config.yaml
model: "contrastive audio-text model"
input: "log_mel"
encoder_arch: "transformer"
encoder_drop_path: 0.1
encoder_subsampling: 4
encoder_width: 320
text_encoder_mlp_ratio: 4
text_encoder_parallel_block: false
init: "torch_default"
optimizer: "soap"
learning_rate: 0.0018
eps: 1e-08
adamw_lr_other_params: 0.0026
lr_schedule: "wsd"
adamw_weight_decay_other_params: 0
Rows from block 5 of the audio encoder, named by matrix and row number. Rows with one number belong to one attention dimension. Each number is 500 + 25 x the weight over its row's rms, rounded and kept within 0 to 999. All counts start at 0. Numbers have three digits each. After the name is the row's rms in percent of the matrix's.
# q: attention query, key and value (stacked) (encoder.blocks.5.attn.qkv.weight, 960x320, the q third), inputs 0-159
# k: attention query, key and value (stacked) (encoder.blocks.5.attn.qkv.weight, 960x320, the k third), inputs 0-159
q.63 084:518487480492512524488509520507515496457504454468496552485474521508499489467516556493492450480467518522451502544459495490515523484495497482487511481468495490537471463507509490497516495542517514454502466543510471507478497520524501499533520532472514517504541540491499523522499463508498524499522534483496492473488494512500515515502526490526528502477536518473517530497497491508472512491443466452535492430551487487489497447459540560527506568457502514563449454509478492510492489447469518
k.63 100:490526494510471513524475460519576510512494538474525480517523492480504487487503502466458505514525450524484547494464504546527492541489515496532502471502552483537437508540464472501488522499497538523474513512496500527511484492472490497506489492546514507455472516480515463520517521505503531508520534448498518544510559472530514519523472467504506486519494498562486520491500460505474514540487515487494465511477520521444510505483524503473517478521485480474481513511482496499520520523506527
q.64 108:545490514511512481507549504512511515499537471524488468527456522455478550475504539515549474514487510500516523468475480491457514484459541504502490452464527508480423521493524466508486489525484471501532486526532501501514527536503514476550490524485480489519490511474492520511472521493491558510511520514476515473514470492507488487483498536505515478485519541446554478504518476501495475466463548491508491460504504510434522513534507534478469500520509480511499512543520503514517504490530494
k.64 102:502515468504461567492543474527476544500510475488516535517488463523473493463492499498476478484523498527488475490507506514502530497504490474519484529511504491506485513492500505530450478535502532497464550453467482454489530500525506460475517511500481474471537471490498520460488476525504530552472480485526527486523501481524459513513499542524464508521524546508487524447526503546482429493463500417481535516541491494512500484503492495500470531481479470478489519547469530505477495504471443
q.65 102:539496491497456495475532505492497510557507514493522506526509491436527491477500554511497479481534518508512491539471485501495537469430509481508525538471470513522514525547496478501492471548493524543514463448562498478507514445493511487505492449503495488524507529485486501496519523547482508514521503499529449448491484534534532522494488495521485530542502518454545495480500484486489489534484482483479478506502436491509497492441502516518501500513512466519498559516508522493490535525485474
k.65 110:495482459526526479511466490511534484514476540502504499489484503485536490540483522479499502499469489509497518522541529494488446483482490513470472526534489516512497476524470493465502496479487545526530536514496484512502500484530554492506482493480510440494514487455505503480459492485485466490501525486507492528517517521499490494481479463528509475508497575506520532491506517531527537543453555470505558530497506524479513526525493504512513486448472477484472478503506502510478499499511472
q.66 093:492500502515460458511508510491538505516500487511486513506504487503523485477489467480514479490565483529511490524449506509492522526459512537440493474557476519463497470475505465572499504491491528500475528510509535502472485527524511500518505495497547512499524508510533509469508479547515538479552478508529490482522561490467460543540532505515515512524530482495491496524533509511510535540496459451482531509429465508515509479464515549527503504485551501518487520504458508503476486485497506
k.66 090:479508522512545531458440514532496514550511476478472516505481486524499518495522501484520501480507503512481524524529526497521503530490538540509516498500501516503508516496450487503461432533471487435501491531524485528489524496468533485494508493498498560468466486534514486514544512539495505464522522503510501521492510512495474483464461457508506501469526488474501510466522485492507498498502526449445435490480513510508508532488510531501484494540541492501515539520539479481517467482488481
q.67 106:496515537500492458468451506507525497500473492469518496528480526463441499473510503512451520503476520509469519518583500528515445527546511461486484511493484490474487497510478489420501520537532467502516514464494492507513488493474537469478476499513471479454458513464476516467517499462462530532495504465473459495493472521470490483480475503505475494493503501515520506506512476475496516474538484489473471520528546507491482504484499465501477464442479490502528494492487497497474466474505531
k.67 098:495478523503500498500542471489463483489511526491530552479506493474460483433492479562544504523523498475516512456516498473516496480507544452509523506503501495484518521510506481515507487492510518461494505515491479407479524482471535483563497519457486511525560505468494493460481516500484527514505500525502530467476459474482503497497503492542456501444498524504470461490513518520492489511505534435544502517479495509474508470488545505493493495452509519483533507508483464512536514497523496
q.68 104:493485516519493552480526519486449499528488483518507534529536542452544490522490539526525505529466514508524537523524517495506501533498469458518498524526489493516485500498506550486517504497513502533492513473528527546525486544507449503454503468501457505459512544531468532547511532505489486536487484521507544436500495522512509523515512524518519502498476509489527508489479526475447559510534462523517476494490532492519569505504488486511466492522442525498476481535526475489527539490507524
k.68 104:481519484464515477505482507503505506465482517470511502473508507492465514519511502465454514487526516500497477475484507460507504490484474458482529529434509508488465506499522490541466527486514498502534486450541500511524490541449485522495469520479535481477485460496500462464549488494511499469441504456515512508487468473483513499462514443494482438484517463499446487483549516525486510512500503493535467496513496486487504490534534461423448495514477512508511520518463516449507520473504520
q.69 100:483477513506473521521446505486520544449494498483469491459473500456485512530525493498509495499500509476490486540531500503513463487546526536501512451483494487476485489428504486525453529464512496529518481519524480517505498480522540498557494490502472503461495473477511475502459536492510451509486528493576521506549483475516452528501472467520491481519479522467512458487455523445470497483479473496471520495519499458513477517500497478540518531490495513531499495514526476526490461507499527
k.69 088:510500449484490504491520515505507522514488475473475516484509539453519496456517531498496492515539477515493475502517491488522498562509500504532512458533480485517490517501529465544516508509467473498473505524466524492480490520490492518452547494508490553490515477491450478472496509505528521487491502510500490482516520509512520497547546483491501596497554505501483508494514499506519489501524511522462490520474481484520508469487476515464478543520514542488502516503502524487511459521509548
q.70 092:501518526531500454510524519449555520470461505504514482512499443489488498458532459503524500488475528491484508498526490515519489515478496491492495513490485479471493529478518519512479536495529526525506474481546479510507501491537516494499490481464492488499455499519511515455530472471467518487455548516517536529486499515537482563483521507532474515514474496480533476518492529507508470522489493493518527498480517476517508535446530472463540498489527511502471467517492556547501510483489461
k.70 108:501453480530558515493460478503479444539494514494515522481448449507478524563466485523459513506501483484482475516466506491514472496477481520479528501500470504510531499495497489539525508515465509487500476581515500481551510493537515487495478501512479463453537526510513471492497545539468552503513480509529521511507483489507528490469505496527515530444538508512530489500477493500506485509499471473474498522512541493490477470565507495511506470511497535503490508489536520531507503432468506
q.71 096:507522491487522511525480477469484528505540488528433509496506522529484521506514467513550495519465525526485458482455495484481516535507539462511498504528452494499539508509496506489492498467547467485558503462515515482517548504505473510501477523416506519519506512505474474513492499447545519507481501498499505489499463483541458486470511524459476491460513461497484497454521510474525476498522517513518525507528529498525518525475481521481496530533494505533519454548488469496540505483469499
k.71 094:491481464531510483502526528538512496522521500479478526493509499487482471462513498472498517522473492489496524472500507462511502533530455525506468489463498518488480495516512525483485470472526508499544506512458488500497494537509504507484463459432439466497494464518499521465525534515488504521522491462515482511479507478502511461465489526499467458511496508519514508504493526478530480477479514523442524482524513514497500526450524511519511528520460525478479450459503516499505482505527513
q.72 096:480497491489507485546483482506503506439510511496478524475469457483526508444496507521435456576530484495529527523507507498494477509505492470519510501499511460497516495496503527497507500458523484517535493514471517561540488507535473539487529513464518474475477480489519483517501474475506520494457554509477479481502475512495490524504522504512458524523470483497509520516518534473493513499487548516462462494499465487466466497464488486501513487441517460476502494494503497492552489549512514
k.72 081:512515438533494489482503522485478481498526505480481500501503558498469510547497515473505532486538525526478526493499514524498506509514494489507471510434474511480494501474484486519489517480490474487514489525485489522489461476497495502534497493474518551483494540524436487514510503508507520473465497523505504456520505462468500474499476481490465521496471490519463488503509485482470502483503490507454478502485524476491483491512512500471503507515478514503492540528516537491448504505488474
q.73 102:510485553464470532518520483527488502473481461513480544515522526541496485497544532541509480456507519503497502532462534478515492494439479490491502537446477507526519510477481470491533470513531508468483505488524466445525448482476563535531544447544445524496515459489504494489503495497541470456467478472479540506472532501486456488504512517532446472489476500562493514476490501541476529470505512465517527480488521475486479520482507499503514479501515499495485542479506527486499489489512475
k.73 084:483448528453477465495501466495508471487502493476505537487495482538491461510468483478511520465504513538517485492524497487485521483485495509518512502490543480421497505518489493454524501509476491504487455498492499428506521514511504490510462493484514541549505441522505507457576516496471482479512512523475548548474459521516515498473493479507476533498480533516544501469491462514490478516567506465494476512504524490503526550489500518485469492513509532500515492498502478458496475516550482
q.74 093:494492456554552494538542467485528500543448487472501503498503475498509509504495518467474512478488509466505505470534497513503472504498499507499521497499454520545528488497488475480469505489503505513484508520530505506467510496503456482506499507470531555466482539537487462509506516539522523522493497476482513507534487534509480511515515507508478483466494511518474467461513490489514523477544542488516475470501500500459547472511512496501530483447474508454473480461478463513510446487522540
k.74 084:486543461496512490473537545541528538474450478511477469495492500480481502442499525473510494522519475498483509519463507488547461458543492519494513514450484508493459511504529518491479492561488579542512522474491509509502545509498487492501508468510528488478504466474513528513466489527503539469529451465490460508507565501524524506520491510474542511502495524482531533507440471521481514527472513506501544504503486499517498522536496461448490527514502461501464504492507483461508545486468527
q.75 085:492494507508516474474523522510468492497453513514461498496513487511492487481503486490510495483475503521500495497506546479461543547508481504471495493489547475495481522510486509448496509438499474502492523521527519522439497468538543485530523493488502513507516482501535498510533508536488457487497513519527476481460503499504529553512498486504509453564502486522510489466506517528526517519522514502492487462481496525447523471515504487491500472460510474529516521462459496553491489481503497
k.75 079:512493491500505553489508494468412520484502503483484473486538534491490521473489513523513472489483483461483472518476558426529453496473480457501512526491503490494507455508516492507490503478463535496470517482516519496504538565478485450545539477524507523475497504485509524550486473466550520462498476520498493488543540510476476507529513513511483462490520471489460485525480510502493478486501485504506461500465482502509518483551464555518522512511448489517537512528495503551485516510509514
q.76 086:442499499536479482512477499507520540452482465476497477512497494498493472513520500472538528520477500499514507504534504537502507469465504456477464519515505499499532483528486527520521499495526428476506518503504476520538513495494495489524483452528484498507507528525496522500510463499502523481534531524512500568498503473465503465463493498508504462515509529524473459534499464521509489492510452454523508477509512476551535480519496463517503506533497478501499480518479524521486499479511500
k.76 076:524464509516534537506536473503493504488454519476536515467504473451513509516467499458462522519438499484524489505497509496486496497499508498491495543468517507512504555502532482487495487498508549482451479487483534535506505488437505489490463485481487505484478456507504460468502544453483468537533510526512472520498503516528508546464468508501500548513479525493478515483519500509521519474518484492504497505524502537498517530468471515475527444538548518502514448474538501522528494507494542
q.77 088:469497502492505492519474494486474426520485498560454488490516508518486498507493492500475490526515498508507499487528485523540561559512436497484541515466503501539508521470509533502467481515503480491467509494471482478506493492550483513512497537508519461439520539513490512497516478482462532520533552533524491490502519467521526561502518518501520516506490468505504471505506519524475511504546483489516503501491467500525529514453459482515510503494521526461483464505507513529541546521544492
k.77 080:516475496508567483532541571443451549472517511502478501493501496493500488506488456502511502520496499517531541466506504455484462518509457495476481499494492520530496509478475536478543485476469450487458493467483508511496461508499525496508530502486476533500520487526490471474507529489451479503464484464491451476526518477510502500531481471515533493513487532475447533521473531514525545501507466543538494469511473492508507543504500510506481504512491523524496531499493482471489444518535462
q.78 087:492506497501461435457500516489527481519461494496484525547478472537507496505501480484548511523536499494453503518529514492477533556510536482480493498496503491519506475514514530497498498470512481478508529491478503462568441527489523487490525471499512480487477464488502470463481493482521479494540530525489515488488511534457444518539464503491487450531506508516511518484491523482485490546475497460490499541480494473537506501512484537486474508523548465499485539520520525530496549497474506
k.78 076:486493492522517530487447493467557488472492519501502518503500463466520499537562509524500497502483506509487472486489462534477468493466501487524505525506494499504534516535455466503491511507499507521475467440518480486513507483543537505488469534514455501529528518506487532526500526483456481519502556458483541462505529474509508497470545513497510522523509505483548513453544520495495493484496499479459470482512460461452465480497502494473513493460464509484514453497557478488512513460493551
q.79 093:519493529534512492507509510459491512538483501471491506537510537508489513478512511507482503480526494522479509504507461487479517511536502505484489515525509498489502509527462527506493514538521537528459518514515458508503535499478442480516526442513478526505471549469462480513515535555513544551487513534467525513449530512494514533504497479494516460492502480513484496468515509530490495532509513529547523485480521491491577530528519529465552519496527503481457483528432505523484447458465503
k.79 080:485486494506516474497543504489504456555517514511502459514490522518522507545509479498418503508531484479488503497493519522510508488544495519501465496499523534511501542546513464510541455504469538514480509494488539484504484505489500471497510543512458464497506505504541515565486473529473521549549510486455481511503473490481563532486480496455485522490502536499497512542504509516540527483537496462553469502532503485533472504516482475502517514461488490468462501525494505517474529505535496
q.80 101:508515529489483501511544491489488529426559493530525456540527550518481491509558496478486477560482537484522520505549484509508522503484515485537504497561454524541530502531499483468529470536521491489482446463488481490459504473472503555524517477508490497489502523485508496504502497469525508528553490462450494498493533542530513461449475480507492461485463474476488546462460539503530495474542518452545472481542473513505467496485519517506494453503486511462519516515454461517520540510509483
k.80 103:455465492481530474499495466508518480472535487500499519488559524493469474474510494531474456491533506516518518540515537493493515512488477513557475470516439480515529511492519516510479495489527570491534472512502503468454452477503497501461506506505488490534508482519505474510524490477513536503529530521508492488537476474489498470497546477529498544508454507489518524518500476535471499541526534457528513504530478497513495486548507500498486489433508551545476467501460538509552518458508529
q.81 114:512488477481452508498501488502468499441501486482536445496518516486499502472517497513488460446545478537513508488504508532523473487497463453499501562488495512503462526482477495514527430479502479502496511478494523525465518504512497493519507458513484491550514504477478478510526512552467539522465456482455502471533512506543521436489464500511500484561518563484497546524488512469538478517485499476527527503484495486475502513489501490516520491534526471483463507545491525517482477490485465
k.81 102:522502477507480478514492537515490450501477522529466505553512502518486479501499525500460521489535514509517485486470498455447476548492492515518511561481467453521471511504534534511493507505496508471465570502484466519487515449492490475510484468447532493534513481480475506488490492492527515462527458483471509479524468473464462493494504495512495494495502533507471542505491463479500500472495522413487542510521464473502544495477489510483520468501510474494514510516452489485488511473502493
q.82 102:493492466494517507534522492504472508513512522516463504505531504530536510471511532449471502532479530441478514510499507473477512489474476561509503490527497505477468532521514470527513505503540450461472539496491533521539480503495514522497554522460498454496494464527518524485525485531477498522526492491494561462516511485484492498506481493494550472530479498467494526524505494528527477504477489532465470498524477503483514508497509477542463497518508459472505486486486501473496487474498518
k.82 096:509481507520466500528493529518493483539519495541472478504547474541522517520493496490459502468490461500498463527489540502538508489425532488522480489513486483452525496491513483517514499512517487507476496482509485532476495531518478495505530453495420463524513501501522482546551514474476457478526511497486429481496521490538459503514501490535510501541513549530517501511484503504471494529474511517457528495473507514486516496526500517482465482471485499533537523497481512508484536543499514
q.83 108:498535485487526485505473519548470532508483481461499513511529483491532512455526456492485516444451514523510513520516472519465529466516479514498492488500497490528484502530488502502515513548507526493526463527530529449490510469477516446523516535515540522520505498500471510495501539493489471514501523520467439440473496483509529534477499505502551548522493518546521484537528453468514497536445530503519505499489489503548457492490516470493527501506518501547491514519486481507454520502533464
k.83 097:511535501508518473468491502490454465535515493492499499506511506493497527473474488530467518496478526530528528493520506467492473520510479511484494550469508484487410493473516486493481510479469464517483510433499502518457553501459478486499551480477484490519536534507513499523561472489472508503516497477490483448468535452502513493496510469508503520520503526541500506494504467458492481531454485470501512501469498531512535520500489497513493513460499503540496507478496473492490493527546446
q.84 098:489458472550520439533477509494523493469512543466519534503530454492470508443492520484493460487534460489480504528499477502521526489528484493548475486476518538490455468487512502479530487496452465482503552519490507538500451474464491522468468475468531517489466485471518518498487509489509485522529503487527519461506461479474506465508516512485517518460471474483485516509485495483516512468504494447488499491456500476496522493497509499523489480487491533489508469507490483532484528507533517
k.84 090:478541509531503492467459532490480510489508484458491468479465527478502526461498522528486456513492461510515554518491568536478495496534493532473478485511471493503486500517469465493512511466506484481495517470500482516521512525463484479528467508503445472502450497550536498518522485488478473479548514463489458502490526477483468545491484512496462485462539504528508515530512518494500465515486509523462478493499498542512517498467478496497530460508474509509446490488470520488471521532543519
q.85 103:477512529497474514490500523485514474472509510460544507461467498493535497515529494493530529468535532465480448529480504515513484473497509487479485484479503507509500493516507493511497481505577476485481507475506509522534470483513481512495505511551534516448537462507502509508483521451478495504517548492515523472519498489492477499523476518511496481504464528522552539510500537500494550503487461481469501490509508514476491471527455497504511436525482486501503456524496484487472505489455494
k.85 103:471494526465507465510433491469477478511481514546507512491507516508485470531470487504536517493488493534537483477522516467505475540460507476480498477568545465550503494514501464458478513489478522535461505536502505523528524509494468497524534517487496563541510517461532521516470525492486527500483505481513519538485483479496522481491502535476459478498535540477490491509511484486475476491515481467536524511507540502519493509512524501550468502476491483527546513548509521527459506489484476
q.86 107:496508540519538523517459507522474511500468520476511551491469546531487524445491499516496506502517487486512512466500540492464536480500495468500493511536490500519473518546497474511543495527514488515528530516496509527485459486499511487506522480488496521543517435501518567470520488481506487469484567510518467482465512520502510519480533498501481475461492502492501498504501510475536505552484495513485511484518473485555487512455556534483524526513511499499497508506531475476513483486490482
k.86 094:499570504477565498482504509474466495513497484478497482504508476498449519484465529534471479498503479447479492517520502514486512515519432499508519520470476477474482510524488503487469496523523523481504470449494498496492537509507517547489519473492472485512519490528510542502492492499524498464447492514471499459497550485495513501527502529520541442489537503481515490489507511501491504517528531511458470501507531504533528463475473483484512489540510481538458474517501537504543486473502505
q.87 095:504486456525520511467518490519469492548516467518520489501494530454498533464526450447498513495526521501488440501551501485506505489498474538533487496516498499479527539523497465502470504503514500513509495501463496454415508491525527487508470506537479493448524503516503557536501508528492492506489502494516459553500480513506499461526517563492475473501553501544486478502517495492485512470539479478477485506529502530509489493483476512527491483506484506500506492499475492529511503534486492
k.87 094:506448483516534495497510497488468522481465517471504493538513546524518527544451470535477528525477503552549502510467488495507458510506462525523525494528494529511525498528490497482520496527499483539466498502490465500543558478520476514492516526533522485478494526471526472489498506511493489570529483512464474494500522513502493508528476491496492502498545541472496527525464527511514488523473486518486523460494494516531528517540466480485465483504495529517510528490491463515510447510489458
q.88 094:465494465489481512492460508531481502520499518461483491485494497531472524550457441485495484513523484446498493528500544448532538503510549497550485479531525502524477534551450479438502485476498476513490522463487534504511496496468515479515512465488487503500506513500530498523491523485503479516448467467502483535514530524489498496530478494480518498501490524528434488491492485494518512488501505539508530485490530525509504476532529501469525525482501489517507506520508450480505466521473487
k.88 079:486539564487481475468481468510498502513504502541502482518526490492497497493487520493467506489516506462522465508491523481462546473532534528506528465524500505492472504523526448561495516474469431539496506499485531524465539521454529541501441472509527519527506482506506474516516477502505488515492546545497518482503559522438521503515509466517476512504471518490488493450532520500499458530512524481482527506480476513507497516472491495477497497488510500483500496494479523462489533541471536
q.89 096:508477464496526462497504478489487512491514508532501493500548525498545483524496518467487457507494497505527495482500464485507457509486502502545504497546513444493519491489517525505503529536476522525545531497525502512453547542476536507476470514480482492502437527488508433511501489513489511537497467536481530499476543540525515532490515480508481475472533455504482475493541502535510488485529548503543546495497498468466482473512531528501476491507545518501515464498509498485523483498567483
k.89 085:472531460487511493501509530543498496489481521522468548479474511513543505493492498473528516537494502473473467524520521510499524502529497516527525483521513459471488497467502531484488495505519502529490525513486513547478499512487507495470520519476580470488506495515453509549475429492518482522557443476485504439510497497490482487548513454492489444539478486482475519485482474483478517460505536457530492509506500504516484494527501469498494531481481471506496492498542507476496540527481443
q.90 092:476492518472503520519483518490522496516534504478482460488478458494486529497565506499502500518536462503503454526520510498529465535492497523510510477505519520504504506508519509455497499512485492490533455474503470515510537549516487526495476469508492492487507490501493487520548515443506504483468513519504477505493535493531556524539495491469463539522512501468492512500501483508515548500513511476492501488492490501490489554500506458547502479514505519489526475507507506552497552518484533
k.90 089:483468525511482515435470520490478481443520497533484539439507474542498533492493499521475556483456497501512482487494512508498523484540503492492497474450502506489468486535482495481434450512515566510507492495496515472472500465501491484495545483474519522489491511503486488486478502482515524515464473511502559474480521507497462522506483495543498466474477491469459510445528495490485547464542513499498502476490537503533477511490509480492471482532507500516478458511545483484495476494447468
q.91 089:498491489506512539469523481450503516501519472513527499485482489535477526493500482513492529538501510461499491517466505524516493492497538551443513431524467527463458496495510507484530495500526497490483486521480486581443479486518488505492475476502502528501506476534474552507468500487557505484505494533497438461485478492538488464485484478496474526501480543483458469489422479519493520532519479497514460490495477505530505507484550520491502498467492469467495545516512499503478487490546490
k.91 089:505489506453465479481477474477524459469509510468530452563515463478511527528492489505451504491508548530515471468456521494550482529489474465495508526518495501512533505492455462538505477493497488497496543531519491467540495481519470504537547486517478506517506498477493543508503505483511497496472475491508484513531477508498513532530522520516496461479504530493487479532442502534516483538470427483528519513525514503465528491562496477522506476520444513464504513474518511521505480487486514
q.92 087:476498533502467507532476556450517460487500479504495510493461487476495507486518508466482543494466503498529522501506499453528458556524504484524520484456496503484487521518493510471517509500477460512469527490538471538511501479502511499513498543499526505502489501493499537510515471525496520501520479497564463466451513468530474513470553489525482532548450480536497473514515428494526478500519521492514484460511477492456503510512476533468512503466510508543486489509516473496526518471523469
k.92 079:491477487436481470476521495495482539471554495487464522489524483490483512546473516507519502470503504531482452522533537483471496517456508475532499538512512523490483449494540448504475519457510508541501489470513473507496547495505478508479470522479505475505482491529454483545475483477498470495511522515504514533491544494526580511525560516494467447489534497486462519492505508504530490498498500545510500498514481524505481459487541502519485541511488493502514524494520478480525482508488488
q.93 083:468525492519546482507499434525518558456475498529515607507509491534483536460533532546460540522465491506503488455488535548520473505481498502471509540469503547506524492505519489545524486460515520532487527476519494505536491497522527486531505504512479474458506499529514517522496467493509510484513492513493511457494498504490504490479509474483476513505511510531511526498457518487491473484525525494479495463507498478480475504463499480497480454513501505466521464538511506468507517491514509
k.93 076:497475485501524566481510492487533487519513511486504497520460474520499476544482521467495510468555526497460453466532517495494508491525494504550481492509526474515535520475531493486498519505504519490479533489518442469545535449517510499513523529520530485528542482502510509479525502533542496452497518491509490466521496484512459492490511522510487525493500530469509503532490464516468487548493467493501542499481500492443537509487505485510469483501472524511524575498471490499514458475497499
q.94 083:501492494504516528488533464500461537495499469490546505521522478536490546547518451527535475496489528481496503500513480521501476445495500529489528508534490485468532479484499476501470516495551486513481508464500523496509493507480539502502507462480538515534532497497495471487520507477533478546492513465519532510557477561519466532489462481490481520476500504520478482469497500487516486511512479493545514528494493491496485495520544512504475506505520495496519501510506518538418466498522492
k.94 078:499489514529454496529486487543531507469498503514503483509483546481495502507567501513493507479527507475506513459497455505499557499527479515477507501473495499520469533497500555483471497553495526505483539488522508508478505506484494476530520510515525475554514514499506529472526517486496511487483543464477509496495458528499424539486496461504487542519510493471540502438509459513511493482483524478481469500494516473499524519502501484410477474491497496503482469512483495475456492482483535
q.95 093:507481476512506510470491497530498559493482515536516455553505445475494534472507476480516527491516511515515477477510526539490497492514521517520489503478497495505543471511504470502489474515527544541511462467496558453529468499482478496525483476509532453469525499477494476492500496496514511501481511513493497556516462493480490469492535503485486484523519495503497457499468519521443507478541488469532503513530490453533493460513515526506468528505486512487497498494452535559494503500496531
k.95 085:486510499531519509538506481475502507465504501496568527521510486451494537489485530533508530476526463505502473449502461539492484511498471538513489488472498524515522534508461536487483500545509525465502538489500500490514526480464510503533538486503495502527517503483518497468509533481491516525496525487485527523529497510495541498555472468478534488484498533455521506506524485488527513500494486433521493518476445461441506522550488506438488500507484473480476484498537464526478484525522510
q.96 104:534508458474477497471483490495521481462482492499439524529515550508542531501462510471541494512503507484510498487491548460468433519495474561515469520500509513490473526484499463543524501478492488496495499540477468516500494518517513513476527511540512514539484498490482491502506533516496486512486482534516489439489469519443493511500490515473507488456538465540515519495510479487499507500536522507534514491488493487497509506497475527477545469499493508509496512500521495463515503491539474
k.96 111:523543551495504496508521522493437535513505510475498563496540513511530494463508478491458493499491490501510514473538520545502526507501513422516491514527521460486536521488482481547500511516487498515529492520532524533514526466525488484526522509535502451502499498483503506475488487480479500470515457476483493491507501525528475499493513476504453494495483481509522467493493504459538499519477491456459526500513515539504525538538475514488534505445513483525496476512511493499523509487503456
q.97 095:525544510480511497498500514511554503516486507502513503505459508476513496530515460475514513519495490471539533460528495533482464465513549470478515505489528526503548483430471536490503559501473498517486513504493503511492515517493467494509517515501492461514466486486507489529516510488498498467555529532535488459504519481500514509501544485513469509539516479512518473479469498562488547514475503477457491532508477463469482529489501469519534498498449511512468529453463518467500503501457469
k.97 101:448500494498483473484513472494459503548485470526513507536522487462490457473509516459474498531467503501529459507512500519487488438484439527497486486521527513459546444495459522499516493512484462487499485491547472481522528468487505457526476523528553486485510510516482480506481548503465467531503505504483504469533453491526518490501477487530502479486528508503441513484536502495459508552512487497451512514495559474510507472511495576512488503511518525495484510514512524495506514527509515
q.98 126:498520548519485467488512501521476526470491480550574502516515514503528490520511521481511539462481515481543501513527534496511455492493489512502510465525514530501556472495476498497486482537550473469453501540528478472505493520497548493528504524508556478508502486508475463532507486467489483485469522500469458444478518491522505452441498512523536487482505473499488470502504557471513487509467496490520494481504481504463483517511468521450478489500493576479522499532506506484530529510515503
k.98 109:518480554504507528546492497508453494509502510552529486479479485495453530532548472499442496487506506489499512485497488470504506539464502554457477530516525500485480506499472474508525496505510523510521456485470492546533473527501444499491493504508475493500488522513459495483490460497503488538477491540554503559501524492490479498516420490483490484508497536475519539519480454525481479498510494500500481522488508495517510540493500523511518532522533500469554519511525483523475481493502505
q.99 109:514502526488488512467517531471506566482503487494510475532496505517511470488480513490470529494500484521525492513500528448472467486517512505503519487507508510565516489473494480569514492463472481503494480504476493499454526556522473517493490499540530486542493529522516505493515490499503490512488489508512525469580504534458480471458452504508518521516497438494507441518480469539520493481490546481511484503514483547492496450526511492467508514485468507510507525507504511447511530509484500
k.99 103:515500510509522472500531516523478536508457521502495499477502476512507503466522508481476501510524487532455482507467505521522511525510498541501535545507475494498479510475519461504525474504521550479452513497522517507504509458487507477505510477498546504498545526485476522490497508497525524496449526500506498459482474514501518503490470467450497512496544480529458483527509477520489492481470487459493534482474467543565466492482461483488561503512493513491471465524506456550526529466517489
q.100 104:502483526527492532452505475490520478518501482522535487521522481491451529482508535505537517490478498521513491487450508507473489500466512481486505501500469504478520505530531468487504533508546533479516503482442461510474495514459458512514510533514489468512441544490474492477462475460509512505503496530518524490479516510540495458480501526500494529537496514484533513472556500491458507509434533447501503490475514468506467516520506482474519481474524485513495501508468523538521492508440532
k.100 097:572471540488508548520512468503495495488472482485506471475488486489500503512477498520480525494514510524494490483492484502476464549488458530500508541469493491544482508531507510443479476526536458492479506457485496543496499497496477491492518543524492490459525501482500511494503511528500462473453492503507460502467504507522462500503565533486531523458482454522450459537513490509510474508562456513507453544503505487506495517509508476473489468466500515492508519499505489534498498502472530
q.101 093:483484451489514458489481500490516525518482494458532502500483497508497495499466502512514476488502478465525483484466556483476523532491430479501517484439506482537503491526488495512545518489466469512515522514479476450471478469484486491497440511514515483498506499503498514462495492527496514524510477496441472499515498488469471528499550501502499534479494513530446495489517521507450480508539489517508514536505486495508497495506488515490519486514471491477500514503488515466478451479478462
k.101 097:482518469516561536478517500502482537499495505535545532484485468510496519498503491450505498507544506555491517505503514499451539484483492523498493500501471483506520506572527463480544504502520501509506508506513508521520492512472511514494476469465528489506499500535495485493502487468495498489520490453504511498519493520441510538506469460503527506527507569473514485483504503481546547556515539507460521473481482513498517526523509514480531483484496473498527507491497436459518481465523524
q.102 100:454505496480493522483500537491480527460487485517490498511485490500500485494502475465488466491446470545505556507509509514483473481472483450481518517509511529517484506533529523520511513500512520517471458494560469479484497476502524480520488552550541497474476497512499482498473519515468537459501525513515498515496474473511518529536474534508529507507507510493481450510433483479511495506531486497496505529504512507470497486483445524478451502472501508541539487491483497457510480512488502
k.102 101:450513499513486515469534461461453489476507515457512497476463536503537498496459500504574496487518535546476515519469508521486483523489485576474470495490496496509500479491506477477503494476507447503468562519513532525492477483481470517487532512498452510506523454473457503453520479521526476477496495512448509514481498521472543516497518521540525528495512444488511472507491511467552527519529474461523499541521498468532497482510533515530509514452473471492509547523518509545507498472517542
q.103 091:512546513470541547503533507535510535493466497509498469499461477524519520537543484500562486435478528533517472513459469499514494471535510484521527483532490506531480472508515481503521504483455520476537497505446442500518482501505495507525526524487516503541508484467542507492513453510503472526526446482490503514501516490476498500498488503462458506480474485532516488485510518508517514489485521538512497478508468485493469511458463502491503510497495571549494449463499538504490469544495523
k.103 091:520508505478482476479532494464482535480520508476529495498480500500504501489477477484516512492527500449498524498519465454538497490496494516539490489513525543450482495478498525523506540507522503527518487518494487516500543515501480494525515502496527516487520516497527550483438476518507521533498495494502490485499531505517581526497515494478531476502487472500530500488470471503472553493506511510492500528476484514445532524481512460515440501499490532503521506470503456525483505482553523
q.104 096:519501468496484469487486495536451524537550499514513505523466512530458500474494495512506491523471494516516505481480554524478496509489495485516502490435515487545486475475483499510482491525485490512518485488502496476554512457494519521493457483488543506506481477503552505509518547497547494536467550530505520536544483505478519525497505545545541487461530488504461498495481478476505501485556441469543503519531476511475516509503509435527500495482490472469472518521512534449563499474517547
k.104 088:505482513519521535506513519512531483507515499518513484545508498508479498496481473486490465528480490481522509479499503567518512492505522480508479498502491479495513460544479500533456462506554443476483494513527530477473461468499462515511489472512524449496492537561522558515527507507526496501479504477506539496525523495505457520502471503529526484505442458486514456498530458523504442507484498519530481510528457496490489504469515438488509513472474485514504472513497483467508539539447472